{
  "train_examples": 15625,
  "hop_length": 160,
  "spec_augment": true,
  "norm_position": "res_post",
  "bias": "all",
  "qk_norm": false,
  "adamw_lr_other_params": 0.0013,
  "ema_decay": 0.995
}
Rows from expert 3 of block 3, named by matrix and row number. Rows with one number belong to one neuron. Each number is 128 + 24 x the weight over its row's rms, rounded and kept within 0 to 255. All counts start at 0. After the name is the row's rms in percent of the matrix's.
# gate: expert gate (model.blocks.3.mlp.gate, 8x128x128), inputs 0-127
# up: expert up (model.blocks.3.mlp.up, 8x128x128), inputs 0-127
# down: expert down (model.blocks.3.mlp.down, 8x128x128, transposed), outputs 0-127
gate.104 096 [118  79 145 146 154 117 114  96 134 149 157 120 137 141 157 127 122 137 152 146 140 134 147 104 106 130 149 127  73 131 150 102 137 142 118 138 124 131 144 136 127 137 178 125 114  99 131 136 136 150 160 126 146 144 137 152 139 120 111 137  79 123  64 110 142 126 131 151 144 157  79 107 136 117 138 101 134 120 162  93  61 143 113  91 138 101 143 146 127 119  97 163 107 102 154 110 137 123 109 115 105 136  79  76 148 152 119 159 145 110 160 133 140 161  80  76 119 131 127 168 166 153  93 129  99  97 120 157]
gate.105 101 [146 122 113 154 120 158 122 159 103 115 157 136 107 129 105 132 128 124 137 134 132 161 123 123 137 172 132  76 114 145 137 122 103 115 137 189  96  94 134 116 114 136 173  81 123 144 136 135 170 144 181 144  92  89 119 133 150  98 102 103 127 101 134 166 133 136 144 161 168 142 173 143 114  85 103 112  96 140 153 125 117 122 130 198 151 122 138 167 160 103 158 129 106  87 107 125 105 140 169 159 118  85 139 130  97 138 116 138 146 127 129 146 133 124 138 107 146 152 108 127  81  98 103 124 152 136 117 130]
gate.106 106 [147 112 154 156 157 156 128  99 129 110 133 125 110  98 120 134 116 139 143 136 106 146 148 147 101 171 127 147 124 128  81 127 128 112 119 129 140 141 127 156 166 103 138 160  91  69 140 166 196 129 160 132 117 146 102 141 128 148 140 132 121  93 143 179 120 110 124 151 115 125 121  71 133 140  97 123 163 119 167 160 105 127 136 105 111 135 145 120 123 100 137 113 122 130 137 135 159 145 144 161  97 179 160 144  72 172  80 145 116 144 109 114 125 131  94 105 140  94 128 108 161 152 162 128 119 146  81 135]
gate.107 102 [121 133 127 139 138 110 120 112 149  60 122 140  95 130 116 151 146 128 147 110 112 111 107 113 116 126 159 140 140 135  73 112 145 100 140 134  82 108  90 128 123 128 128 104 116 119  97 147 161 156 113 145 133 107 140 149 151 134 126 109 142 144 123 145 137 120 105 106 153 139 151 114 114 152 160 119 179  88 139 126 113  89  93 132 174  78 168 132 178 107 144 184 105  62 111 116 127 103 163 106 110 138 117 113 134 102 171 126 176 107 150 127 167 121  99 149 154 146 139 130 166 121 116 105 141 104 119 107]
gate.108 098 [131 109  44 138 142 106 150 138 104 117 129  68 137 120 119 151 130  81 126 124 143 126 123 141 113 172 135 105  79 106 132 132 111  96  83 140 147 111 124 124 179 153 113 180 160 123 107 180 107 124  85 165 140 106 162 146 112 153 100 112 129 122 126 130 150 115 106 119 130 128 102 110 126 152 139 154 144 148 121 124 152 133 110 139 124 110 145 123 152 157 143 119 133 123 112 128 145  64 118 174 133 111 137 106 104 163 124 110 138 141 101 126 113 143 111 125 195 121  99 112 142 133 111  90 110 167 112 118]
gate.109 103 [125 135 132 129 146 142 159 117 117 130 123 162 123  91 149 140 112  87 145 111 129 121 137 146 181 126 201 130 168 136 151 128 147 126 118 147 100 126 130 128  99 150 171 110 136 152 108 125 116 138 114  95 109 118  74 121 103 145  87 141 139 127 187  94 114 137 153 139 122 153 124 118 143 129 121  93 165  95 116 135  81 142 141 100 116 120 119  87 207  98 140 138 139  84 153 103 153 137 107 141 159 118 114 115 129 130 193 101 101 152 104 127 119 118 147 135 133 139 130 107 111 123 119 172 123  93 110 121]
gate.110 097 [161 116 156 162 155 110 137 129 144 128 142 139 116 170 148 157 106 181 122 105 123 163 128 148 137 138 107 134 125 126 124 158  73 120  76 131 137 132 138 162  99 174 182 119 125 117 110 115 130 151 131 138 117 100 164 164 116 121 122 112  78 102 147  98 155 109 139 114 131  81 138 137 141 117 126  97 120 145  84 103 111 119 130 116 125  98 148 123 155 129 152 154 145  96 156 100 166 113 103 135 143  56 147 158 171 129 104 162 141 172 115 110 127 134 156 140 114 160 141 106 125 142 112 153 127 163 155 120]
gate.111 100 [106  54 150 112 120 119 129 113 172 127 137 131 131 122 143 115 127 124 117 139  97 163 150 122 123 177 114 115 144 101  86 148 123 134 102 136 121 154  89 100 126 120 112 124 111 135 159  94  92 127  84 100 134 147 134 141 117 106  87 108 130 222 104 155 103 125 142 171 141 137 131 113 144 118 135 145 153 147 106 107 153 132 129 159 122 111 135  99 149  95 133 153 126 100 139 139 127 117 103 100 107 139 152 113 132 153 115 122 146 140 140 131  48 129  99 120 121 159 122 137 169 110 156 143 111 118  82 161]
gate.112 094 [142 146 149 150 134 134 130 139  97 118 194 116 136 154 131 137 155 112 124 106 121 136  76 129 136 101  78 141 103  91 166 107 125 158 141 164 155  89 129 153  94 136 110 135 104  97 134 121 138 150 150 127 104 111 132 134 115 139 117 129 108 146 126 100 128 130 153 114 105  91 138 145 139 150 151  97 133  88 114 124 137 118 110 165 103 115  92 126 183  87 127 126  81 141 156 136 114 143 124  80 110 137 140 125 114 107  74 161 183 132 106 177 157  98 111 143 142 126 129 110 132 120 121 149 180  84 109 152]
gate.113 097 [124 158 121 120 126 123 157  88  83 155 136 134 140 157 115  99 100 123 133 114 116 127 144 129 100 128 118 139 154 113 136 186 160 140 154 136  81 129 108 111 194 106 103 139 111 119 143 126 131 108 165 105 119 107  91 145 173 112 108  60  89 119 164  92  93 161 142 135 157  74 123 116 116 101 113 150  93 163 127 112 158 114 184 112 150 137 144 130 133 130 129 105 112 130 163 110 104 124 118 112 128 108 133 123  95 141 120 148 131 128 141 130 158 118  91 143 169  81 124 120 118 155 121 127 112 171 140 116]
gate.114 091 [ 95 125  74 115 141 143 138  91  97 163 153 130 134 145 116 113 115 156 123 143 107 119 132 153 131 157 152  83 140 141 132 122 192  81 144 125  92 108 130  75 121  89 112 137 124 151 120 149 140 129 108 103 168 106 126 136 137 117  64 117 158 140 136 123 155 131 118 116 130 114 127 139 140 111  80  95 117 145  73 100 138 124 174 129 129 114 115 146 142  86 176 120 133 116 151 151 147 106 135 109  87 108 122 142 146 108 156 117 114 139 131 115 143  83 117 112 127 136 164 139  93  91  96  91 127 100 150 163]
gate.115 100 [182 138 132 138 164  95 118 102 153 130 124 126  91 173 120 143 101 152 128 159 125 104 168 138  99 173 131 117 123 119 153 156  71 133 151 158 121  75 110 152 130 148  94  92  75 106 144 127 105 145 167 139 146 128 138 138 156 124 126 108 150 117 164  98  92 126 152 133 130 133  93  86 143 142 130 124 124 132 163 109 176 119 170 109 129  99  89  97 123 123 178 127 146 127 134 105 144 150 124 123 138 118 155 126  91 147 140 125 131 116 172 123 107 154  76 134 104 129 127 110 134 111 164 166 129 140 126 140]
gate.116 100 [112 165 122 150  90 108 112 143 116 112 124 124 115 158  87 124 109 115 125 100 153 120 151 135 130 133 106 128 118 104 146 113  94 132 162 122 152 136 143 115 133 146 114 163 160 116  75 121 141 110 143 139 129 183  91  72 134 152 139 153  88  98 142 153 114 120 101 121 134 124 128 163 128 128  60 104 121 133 129 177 141 141  93 150 159 156 139 118 150 143 128 101  56 107 157  92 144 123 135 135 104  91  92 128 178 118 125 128 121 163 130 123 106 120 149  82 114 130  91 145 118  95 149 110 139  95 139 143]
gate.117 104 [158 122 135 148 131 135 109 117  89 178 112 109 130 126 162  96 138 159 110 130 127 126  99  99 119 128 164 134 134 104 117 162 156 133 104 122 172 160  91 132 105 137 150  74 131 136 126 101 125  60 112 160  96 133 105 115 186 124 157 162 157 166 107 128 108 110 115 153 120 152  97  63 131 147 104 114 111 135 115 106 183 166  94 136 111 135 166 118 152 164 142 132 106 136  93 112 113  99 136  79 126  96 126 103 104 157  96 134 137 117 131 138 129 141 118 135 101 122 106 119 114 153 134 118 120 140 125 138]
gate.118 105 [110 175 147 145 129 112  84 101 122 115 106 129 146 115 153 122 132 117  87 165 133 165 159 128 163 184 156 130 120 170 136 123 159 145 119  98  97 126  82 159 160 150 127 124 113 110 126  98  99 136 147 126  88 155 151  78 120 159 166  84 110  96 175 117 131 124 121 115 164 143 136 136 155 101 151 141 104 118 121 130  92 138 105 182 113 142 175 120  78 160 109 152 118 132 119 152  88 132 119 137 133 123 144 148 116  94 122  98 132 120 120 116 141 132 134 177 117 133 113 121 158 132 149 135 168 143 116 139]
gate.119 096 [105  65 131 140  90 161 112 168 122 105 145 136 157 163 135 141 157 146 139 140 123  79 109 114 117 140 117 108 111 122 108 178 142 137 148 107  82  93  99 178 120 125  99  94 137 131 145 138 107 153 104 126 112  98 129 174  94 190 161 124 110 138 128 142 132 161 163 105 138 148  88  69 158 103  68 130 146 132 157 165 119  93 150 111 142 132  90 100 117 114 125 158 131 144 120 110 159 128 103 123 121 112 138 129 133 116 115 139 114 117 137 105 138 137 120 116  99 111 156 124 126 115 122  92 139 114 150 109]
gate.120 095 [143 146 154 146 108 130 174 158 132 112 177 117 115 114 133 135 152 125 172 129 112 132 164 118 140 151 123 141 112 138 107 131 155 155 146 134 171 135 157 100 205 127 167 108 110  95 103 153 101 132 127 119 159 137 115 124 109 130 156  94  87 132 159 126 122 108 123 141 101 120 117 113 130 161 130 145 122 162  84 116 101 170 114 160 101 111  97 106 135 115 151 120 170 123 111 160 123 167 114  94  97 103 136 117 154 148  78 126 154 132  89 139  94 158  93 145 118 144 108 135 171 104 133 130 148 103  86 126]
gate.121 095 [110 148 131 124 102 177 159 126 161 122 148 117  85  91 139 143 120 165 152 127 165 109 129 135 104 121 112  91 112 115 158 137 121 160 124 100 121 160 176 107 142 154 110 101 119 127 213 180 122 105 167 116 138 171 113 134 109 124 110 118 127 131 149  92 116 108 132 168 117 141  90 112 110 157 130 146 129 120 120 104 151 128 147 137 102 134 150 137 149 128 114 153 136 129  97 180 163 132  92 138 142 130 104  96 140 155 118 106 149 171 115 146 129 136 157 155 145 134 159 131 117 132 110 139  98  71  89 119]
up.104 097 [136 128 109 112  96 118 113 166 103 127 114 119 135 106 133 120  98 137  90 123  70 152  89 131 147 104 110 113 147 106 118 139 131 152 162 133 118 131 124 107  90 115  97 136 160 144 152 106 114 106  73  66 107  95 108  91  99 121 117 124 159 135 167 143 136 130 138 106  86 104 160 144 147 137 100 160 140 139  97 135 195 126 108 130 143 134 120 136 146  94 143  90 106 125 105 153 135 108 129 147 160 111 151 175 147 100 147 134 109 119 113 169 112 141 155 136 132 119 157  88  98 103 113 126 173 141  83 116]
up.105 104 [ 88 145 113 147 148 114 140 118 108 125 131 145 171 149 147 109 131 107 139 158  82 161 132 135 149 131 124 140  92 102 107  76 128 138 169 120 156 112 182 165 138 156 129 175 153 173 184 118 176 118 150 157 134 125 155 154 144 136  87 180 153 151 125  89 114 169 108 108 106 128 105 169 117 129 141 175 118 112 123 111 132 153 131 131 125 119 143 129 120 108 121 131 166 173 128 136 128 135 154 112 150 134  97 117 108 124 105  87 116  95 131 112 149 155 120 158 101 145 123 140 111 115 105 130 117 136 121 179]
up.106 096 [107 175 177 123 141 130 107  78 120 138 136  98 116 160 125 152 129 125 157 166 102 183 110 130 106 132 107 116 123 132  83 120 134 126 149 111 158 136 120 115 104 140 122 151  95 155 112 162 120 120 122 121 159 151  97 143  95  95 109 138 135 120  94 135 114 139 120 146 119 123 131 128 113 116 114 171 157 153 100 118 123 110 144  59 108  83 131 136 150 119 148 147 110  64 119 112 113  98 128 165 111 183 178 136 119 128 123 110 121  58  97 124 128 174  96 132 126 134 153 130 154 127 136 155 132 126 141 137]
up.107 092 [124 125 156 112 113 128 158 121 126 142 114 139 117 108 141  98 142 142  65 171 113  96 139 138 147 114  91 107 165 153 170 171 127 122 143 102 122 118 160 123 122 140  84 123 116 137  87 119 144 134 134 117 120 136 116 121 105 144 145 133 122 101 138 138 151 118  82  99 152 133 116 105  95  93 121 158 111 152 126 146 111 178 152 115 153 157 148 145 125 128 119 123 119 145  61 126 145 145  85 174  96 151  83 121 166 171 114 132  88 142 105 123 130 122 154  79  96 101 127 142 106  92 136 150 109 181 114 132]
up.108 103 [122 155 119  92  96 127  85 141 101 104 151 131 101 137  99 138  99 157 140 110 114 128 141 108  83 113 124  99  87 109 103 157 132 100 111 110 151 135 125  83 136  99 162 146 165 129 119 149 177 144  83 147 103 138 121 138 164 155 124 136  69  94 109 146 150 151 132  81 120 111 101 136 109 133 138 142 128 127 133 151 148  84 126 137 114 164  94 143 114 115 101 106  91 166 153 168 137 141 114 122 104 149 124 168 146 129 136 149 145 155 136 117 131  90 134 117 161 135 121 131 134 170 136  74 103  92 167 144]
up.109 104 [166 161 170 114 169 139 120 152 149 145 126 140 139  69 102  95 139 107 113 142 111 136 121 141 153 166  98 115 148 129 118 131 127 131  99 111 174 152 166 129 175 122 150  96 126 100 109 128 152  99 134 132 130 160 144 131  87 101  91 106 129 129 111 104 106 102 137 139 110  94 140 139 123 147 139 110 147 189 135 105 145 109 132 128 119 136 162 150 132  97 147  92 132 149 129 158 116 105 110 118 146 119 113 122 115 163  66  98 123 138 106 136 114 151 112 163 148 151 171 140 101 104  82 176 120 129 171  99]
up.110 099 [152 148 140 157 122 109 155 131 183 116  79 140 129 142 114 146 145 146 101 121 171 135 125 136  96 171 139  86 128 121 149 170 125 136  99 131 141 105 111 143 124 121 167 122 116 132 146 170 164 127 120 150  93 101 133 103 118 148  90 150 122 132 100 111 111  95 140 116 147 145 152 158 191 172 154 133 129 114 140 110  97 142 126 162 176 114 163 134 164 135 147 136 117 124 118 149 163 122  94 176 127  93 143  96 106 115 124 125 156 106 132 154  97 133  87 177 134 121  90 169 121 145 108 106 121 136 154 137]
up.111 105 [140  88 153 156 151 100  86  99 139 134 126 131 105 137 143 127 140 146 147 172 146 143 161 100 100 150 138  96 139  65 118 164  95 135 130 130 126 118  95 155 143 157 116 119 132 101 140  91  65 167  84  85 137 124 122 104 123 127  97  80 127 131 158 117 105 154 141 114 158 142 139 131 144 157 135 101 139 153 126 131 182 155 110 163 110 135 133  77 146 167 134 106 139 138 142  96 113 112 104 134 136 119 148 145 132 109 120 157 174 137 100 122 139 191 118 122  95 131 113 125 156 129 114 113 141 152 150 140]
up.112 099 [176 136 105 102 127 138 127 126 140 125 130 131  95 147 122  90 110 163 120 146 128 131  95 112 155 113  86 157 152 138 167  83 120 195 126 112 119 120 129  77 135 143 168 178 163 119 125 105 104 135 141 104 124 119 123 129 102 135 161 145 124 164 100 147  98 108 142 118 102 136 117 146 144 115 124 162 154 135  97 130 187 128 108 145 120 125  99 144 102 152 133 111 167 154 159 139  98 129  96 113 172  74 151 100 105 144 116 127 175 143 116 123 131 135 151  69 145 129 163 129 136 111 128 168 134 134 120 130]
up.113 102 [163  89 146 123 176  96 135 110 134 120 112 117 135 122 150 131  97 109 154 118 165  91 108 129 157 152 135 123 132 102 180 141 103 171 157 177 151 113 122 116 134 110 117  89 125 133 141 176 126 117 133 137 118 132 128 166 127 115 108  95 103 137 145 124 130 141 141 163 167 164 116 109 132 153 129 191  95 115 122 119 141 104 155  93 128 123 116 164 147 155 146 105 135 132 136 155 159 114 132 120 127 135  92 106 120  96 144 128 175 135 110 158 116 139  96 112 188 104 130  88 144 127 110 103 172 143 165  82]
up.114 096 [128 151 154  62 122 120 102 154 116  90 127 102 147  96 114 134 127  85 119 148 153 128 181 107 167 105 171 150 103 113 150 147 135 102 136 123 118 158 113 148 145 121 129 143 129 116 134 136 112 140 153 118  97 156 126 120 167 153 157 130 167 104 120 144 161 152  94 124 132 152 141 134 157 136 113 106 129 138 182 127  64 142 131 167 126 120 129 119 150 108 113 112 155 129 132 151  99 165 130  93  92  72 136 122  84 153  94  82  94 111 158 101  96 128 138 125 141 101 135 167 105 146 140 133 108 119 136 130]
up.115 098 [118 120 137 109 128 132 135 122 143 139 139 114 124 132 100 124 119 115 132 151 131 189 177 147 163 112  80 149 113 125 142 138 143 129 110 163 127 156 163 145 121 137 107 117 105 142  67 120 157 155 144 102 114 137 175 101 161 157  81 123 146  56 114 141  85 114 129  95 137 119 171 141 116 164 143 116 135 124 139 146 114 124 170 104 168 130 131 119 120  89 164 108 170 147 133 106 142 130 124 127 141 190 150 120 139 152 122 101 108 124 166 126 148 140  75 103 100 159  98 111 127 127 152 115 116 113 109 143]
up.116 099 [121 157 129 136 160 139 157 136 114 127 117 148 130 118  91 118 119 110 126 123 161 128 105 172 141 107 139 119 131 168  93  97 126 130 108 142 163 141 118 139 136 117 130 139  95 139 121 166  94 120 104 129  44 121 129 140 116 163  91 106 140 116 127 115  82 143 185 143 146 126  96 132 120 113 106 138 107 133 132 172 131 119 103 129 163  88 109 150  66 113 123 121 104 135 159 114 145 170 149 157 133 106 127 139 163  91  94 130 145 151 104 152 109 122 154 143 113  97  57 103 150 128 111 131 146  98 133 163]
up.117 108 [ 87 137 161 111 132 125 116 143 114 137 132 165 146 100 124 108 130 146  87 147 116 140 134 179 155  94  95 128 184 131 150 133 138 167 143  72  87 161 148  94 132 109 142 179 157 138 127 113 133 136 130 109 134 145 146 167 116 140  92 111 121 119 118 143  89  80 103 142 118 107 199 140 159 114 161 167 127 149 166 127  79 107  96 107 169 145 136 117 123 144 133 116 141  97 154 155 111 143 146 138 144 128 125 126  98 126 116 110 139  89 123 136 100 132 111 119 122 145 155 151  98  91 119 140 130 111 109 159]
up.118 104 [146  92 144 125 159 173 104 135 114 119 124 141 136 166 132 126 121 120 164 160 143 109 111 133 105  86 124  82 139 128 106 127 114 115  95 128 152 148 138 112 122  90 111 145 124 145 144 153 151 110 122 144 174 135 106 132 145 158 119 118 131 157 132 134 110 154 158 141 129 123 103 118 136 102  78 116 109  94 124 129  92 166 127  51  86 136 112 108 170 105 137 133 155  92 144 104 107  88 167 160 137 177  75 155 119 107  89 137 132 121 161 184 104 146 139 142 137 120 146 135  84 123 123 120 136 151 133 118]
up.119 099 [ 80 156 106 128 136 109 154 148 113 173 171 137  90 140 175 131 101  83 133 144 114 135 104 121  91 133 137 157 119 145 143 115 128 119  63 107 117 130 106 108  98 142 156 117 116 128 151 145 105 129 123 162 121  98 185 121 125 119 157 145 167 165 107 144 120 153 157  94 134 127 116 112 143 132 140 162 113  92 123 125 116 161 146 144 108 118 149 119 143 144 116 141 136 207  85 106 173 161 174 123 129 139 119 101 139 120 114 112 140  91  92 133 157 105 124 108 158 129 113 111 122 127 154 169 128 132 116 109]
up.120 099 [111  99 152 128 147 143 127 143 135 142 103 148 151 187 136 134 129 119 153 136  94 125 131 150 148 171 144 157 157  86 142 172 139 131 126 102 145 133 126 144 101 145 137 152 147  83 152 127 103 143 120 157 159 133  92 155 143  70  81 130 162  87 111 122 175 122 139 128 150 164 116 125 145 113 162  77 118 133 110 137 150 134 135  95 157 140 153  94 104 154 135 112  97 132  95 107 111 161 147  89 133 109 151 166  98 102 180 101 141 127 100 113 140 121 161 134 115 120 147 149 143 112 124  94 100 140  97 127]
up.121 093 [144 151  90 132 110 126 113 121 123 153  64 135 161  98 101 140 143 107 116 151 109 116 152 112 121 172 141 141 172 145  61 129 133 142 150  73 126 134 103 139 129 144 147 130 181 123 132 120 142 137 123 130 101 102 116 129 121  75 153 115 142 130 170  96  87 133 137 111 118 115 108 172 154 150 115 103  85  92 107 170 116 120 158 153  91 139  98 162 105 117 150 122 100 108 138 107 122 155 143 130  95 138 116 144 103 153 126 120 133 119 114 119 125 146 173 159 118 155  97 143 125 173  99 168 128 145 134 153]
down.104 091 [164 109 125 116 116 157 124 133  87 139 124 135  94 107 153 151 167 108 116 145 106 100 148 132 186 132 102 107 163 154 148 120 126 160 118 132 141 124 116 139 107 167 165  94 109 141 125 108  82 155  99 127 126 130 127 129 109 190 148 131 188 177 130 147 137 130 133 163 203 133 102 120 140 111  93 119  90 165 133 139 127  98 148  98 115 179 130 112 128 150 123 156 136 121 127 120 118 116 144 181 104 140 139 132  95 165 116 150 126  91 146 103 128 129 128 106 176 110 126 146 110 133 105 113 112 126 125 116]
down.105 101 [116 140 168 120 160 126 140 112 117 117  97 129 121 155 134 121 169 132 120 145 146 121 127 190 132  90  73 129 143 128 145 111 149 132  89 157 126 140 127 140  90 123 127 147 165 132 110 135 114 142  83 135 119 147 167 147 148 151 115 139 162 124 137  95 123 162 160 163 112 128 124 105 156 144 144 170 153 136 120 124  88 139 142 150 101 135  98 131 120 117 119 127 144 121 155 120 153 146 128 123 162 124 108 109 101 119 128 154 172 123 106  75 156 141 161 124  72 136 165 166 153 170 163 148 160 145 174 182]
down.106 100 [140 109 133 115 126 117  89 176 134 104 102 113 127 115  63 156 116 139 128 134 148 117 160 103  95 125 172 158 111 126 130 147 130  77 115 147 136 169 135 127  90  99 127 205 130 133 136 147 123 145 186 108 123 101 149 113 147 111 116 127 115 127 151 123 101 125 134 148 114 152 108 186 147 147 162 158 147 141 114 135 137 157 120 130 124 149 134 145 152  89  98 122 123 181 114 126 114  99  92 124 148 140 123 153 143 148 147 142 122 133 141 159  97  90 139 133 141  94 165 163 139  93 111  89 124 108 113  90]
down.107 100 [135 118 160  99  79 113  98 104 155 143  76 131 102 162 121 155 118 135 126 126 105 129 163  97  97 132 104 108 122 134 123  97 102 158 138  92 115 126 111 146 132 141 114 105 119 162  79 141 163 147 127 121 144 141 124 176 138 129 129 133 122 178  83 132 102 148 122 102 137 140 132 133 157 121 169  88 136 151 154 154 133 168 100 130 142 165 148 157  91  79 122 149 168 112 108 156  88 134 134 133 149 130 119 131 127 131 122  86  71 105 129 170 126 129 133 116 136 110 175 142 128 113 112 161 116  86  98 116]
down.108 096 [149 149 141 133 135  92 145 142 132 133  77 127 152 147 134 143 108 174 148  76 125  99 147 126 115 131 140 145 105 122 194  97 153 125 122 111 120  89 103 124 173 159 151 132 138 181 182 108 116 134 113 138 167 127 103 128 147 124 125 121 141 119 176 144  90 117 146 155 150 137 122 142 160 101 111 109 142 112 154 105 151 127 149 137 143 153 127 110 147 145 113  99 185 126 125 140 201 125 115 108 130 134  64 102 117 120  82 103 152 148 150 109 144 129 142 115 108 121  95 115 141 114 103 139 133 112 142 148]
down.109 097 [108  97 150 113 173 150 121 157 134 166 101 130 119 138 103 108 109 109 139 137 160 143 137 116  91 142  88 125 169  74 137 128 129 117 110 109 144 134 139 185 145 121 120 121 108 152 140 112 135 109  93 147 128 148 153 101 108 123  94 109 132 129  92 138 125 108 103 116 133 175 142 122 128 140 117  82 133 117 138 121 107 159 114 156 108 128 155 140 127  94  96 119 121 107  91 197 154 179 156 154 162 171 163  99 129 127 120 145 115 128 115 109 160  89 117 126 125  85 155 132  90 177 125 153 152 102 144 137]
down.110 108 [124 115 125 159 133 149 114  74 110  98  94 137 133 114 140 152 137 145 135 127 107 155 164 115 141 170 133 120  72  93 157  97 158 123  73 151 119 137 165 140 146 106 139  86 126 148 146 177 130 126 112 148 127 162 140 146 126  91 129 137 135  72 105 109 171 102 107 133 119 146 125 108 165 146 160 138 158 157 114  99 116 142  90 103  79 121 127 133 136 148 137 139 144 124 142 116 119  87 146 126 128 152 143 145  89 142 149 101 144 105 100 107 153 100 105 121 132  84 166 152 102 122 146 103 115 159 165 153]
down.111 112 [166 120 134 146 134 171 111 130 116 137 171 131 133 123 123 133 135 135 106  99  92 112 117 135 136  87 113 125 134 125 154 135 128 132 115 144 115 113 203 105 138 113 137 133 118  73 124 147 100 127 129 144 141  75 112 133 157 116 172  93 149 152 113 123  64 115 117 157 113 153 126 120 116 154 140 128 119 122 137 155 125 119 153 114 156 159 145 130 132 139  92 161  94 127 181 152 129 143 111  94 191 125  91 125 143 103 121  95  99 101 126 131 106 148 132 106 114 107 163 133  98 113 133 129 177 191  91 112]
down.112 106 [163 115 135 105 115  93 123 118 152 129 144 159 118 134  95 135 107 148 144 100 106 119 148  97 124 156 169 124 126  84 133  95 109 182 168 114 112 140 104 162 163 107 124  97 146 136  95 123 131  93  88 116 113  97 162 137  92 141 104 158 147 169 101 175 121 109 130 145  95 142 118 124 157 148  90 162 124 134 145 123 113 149 143 120 153 128 119 187 110 137 163 129 118 151 142  91  99 169 131 114  88 119 127 109 131 138 159 117 102  78 151 119 131 130 125  78 136 121 153 136 116 169 160 145  98 101 131 126]
down.113 095 [109 130 133 132 131  41 142 109 130 154  96 115 122 133 118 148 121 128 127 157 179 154 134  96  98 109 166 110 132 140 159  91 128  90 147 140 169 145  94 151 152 153 145 132 151  85 110 143 127 194 161 145 121 189 114  92 116 117  79 111 152 146 136 146 132 139 151 139 121 130 115 125 164 151 147 138 120 148  73 148 143 129 147 118 142 114 135 120 160 118 118 100 191 114  97 119 163 140 155  91 111 127 112 129 116 146 154 129 154  99 103 116 134 122 118 110 122 125 148 102 115 151 124 125 161 129 130 139]
down.114 097 [183 137 155 146 136 157 138 143 153 159 101 130 101 138 172 115 132 164 147  80 172 115 116 133 138 106 125 106 152  90 167 149 120 120 134 154  77  82 127 154 125 147 134 125 111 149 101 129 134 147 110 132 140 105 125 115 132 144 161 128  84 137 108 168 134 135 125 137 168 120 134 114 161 172 105 126 144 122 136  76 108 124 123  96  91 123 145 134 101 200 139 146 141 146 136 124 116 126 109 130 168 115 106 142 139 134 133  93 135 138 159 109 171 147 139 141 129 148 134 123 111 187  85 139 111 122  89  88]
down.115 102 [134 132 126 112 142 118 103 110 167 125 167 112 141 118 105 122 106 145 153 132 142 158  84 127  97 112 150 128 128  78 105 151 152 145 152 134 111 139 109 140 146 136 105  90 141  93 189 133  93 150 160 141 128 127 138 159 131 113  79 149 126 145 155 148  89 134  97 156 135 153 120 150 117 139  94 122  97 136 129  92 138 112 105 120 121 107 126 123 164 129 128 150 104 115 105 162 153 132  96 171 163 108 147 159  97 125 131 194 117 181 132 126 103 145 116  77 102  94 145 174 102 109 147 147 133 134 168 136]
down.116 098 [148  96 114 107 161  89 122 108 104 102 159 114 123 121 141 111 116 123 102 126 125  91 133 129 157 132 121 143 118 124  98 146 130  89 133  77 118 140 124 113  91 102 133 123  73 152 177 167 202 131 137 150 118 175 130 154  82 141 154 105 121 120 130  93 138 134 156 130 147  94 113 131 134 116  81 115 142 109 123 142 151 129 127 150 115 163 115 133 156  90 121 131 133 114 120 145  58 100 104 125 145 114 138 134 107 117 113 126  83 109 179 119 160 150 148 137 139 142 122 164 127 169 157 127 154  85 124 125]
down.117 106 [113 103 119 130 101 147  99 171 119  87  92 130 125 128 142 104 119 144 102 113 158 121 127 102 113 131 165 117 164 124 121 101 123 165 129 139 163 160 115 112 152 169 164 114 117 105 138 114  98  96 112 125  70 175 118 145 117 161 122 151 108 158 131 123  97 127 163 157 147 158 134 125 118 139  88 128 116 124 171 117 128 130 130 117 138 126 154 122  87 166 121 116 151 118 119  94 161  84 128 146 149 120 136 123  56 130  97 166 133 110 146 145 111 145 115 100 195 165 127 113 122 116  78 111 113 115 116 108]
down.118 096 [166 156 156 154 149 106 132 147 122 119 127 118 124 101 145 112 105 117 127 156 157 147 138 159 146 167 115 118  97  96 117 146 133 137 149 172 119 148 149 174 154 128 100 128  76 141 173 111 103 152 119 138 131 114 123 105  89  92 133 148 135  99 188 125 128 117  83  66 109  94 129  97 147 119 148 130  76 142 155 107 104 146 134 121 119 134 159 121 113  40 146 125  97 109 115 121 132 134 128 127 121 119 104 103 164 138 119 110 160 138 135 111 129  95 137 146 114 123 146 135 124 106 117 171 132 109 169 114]
down.119 101 [100 140 123 145 159 144 105 156 190 105 134 121 114 132  92  98 129 140 118 149 187 123 134 168 136 140 145 159 158 150  84 145 126 123 156 129  97 134 138 134  93 124 129 136 157 132 164 154 122 145 130 114 111 133 105 178 157 150  97 106 147 117 154 125  95 154  97 141  77 176 141 112 121 107 148 197 144 119 119 116 131 158 128 110 144 133 192 128 130 150  93 123  69 127 121 135 111 132 136 126 145 133 140 109  91 121 129 142 196 143 126 151 149 154 105 134 107 129 121 138 123 132 118 115  91 106 133 144]
down.120 094 [ 90  93 113 164  98 118  85 115  83 121 175 120 125 170 127 135 106 133 120 153 129 115 136 167 141 140 148 156 147 143 121 123 159 115  97 116 143 157 168  76 133 126 126 175 122 139 154 170 114 113 116 136 155 137 140 139 172 111 137 132 130 128 121  84 172 128 105 164 133  95 116 133 142 100 186 107 154 140 154 154 118 128 153 119 132 149 138 146 146 140 138 121  90 123  98 115 111 177 155 187 159 136 105 115 124 144 167 160 120 126 130 129 121 123 107  95  94 126  93 165 126 113 137 135 123 135 157  83]
down.121 102 [143 113  72 133 129 142 137  88 147 102  79 156 123 122 123 142 145 127 113 120 134 172 134  98  89 142 140 120 153 130 162 129 149 130 154 158 116 152 112 139 151 152 127  88 167 117 154 107  77 127 134 147  89  97 145  90 124 124 111 123 176 155 108 119 153 155 169 130 135 158 174 134 123 115  87 143 105 110 132 137 118 105 131 155 141  80 126  76 125 152 124 144 121 180 129 132 136 139 132 163 108 123  94 151 147 148 107 108 149 125 153  65 141 155 124 149 144 126 160 117 109 118 157 148 118 113 104  82]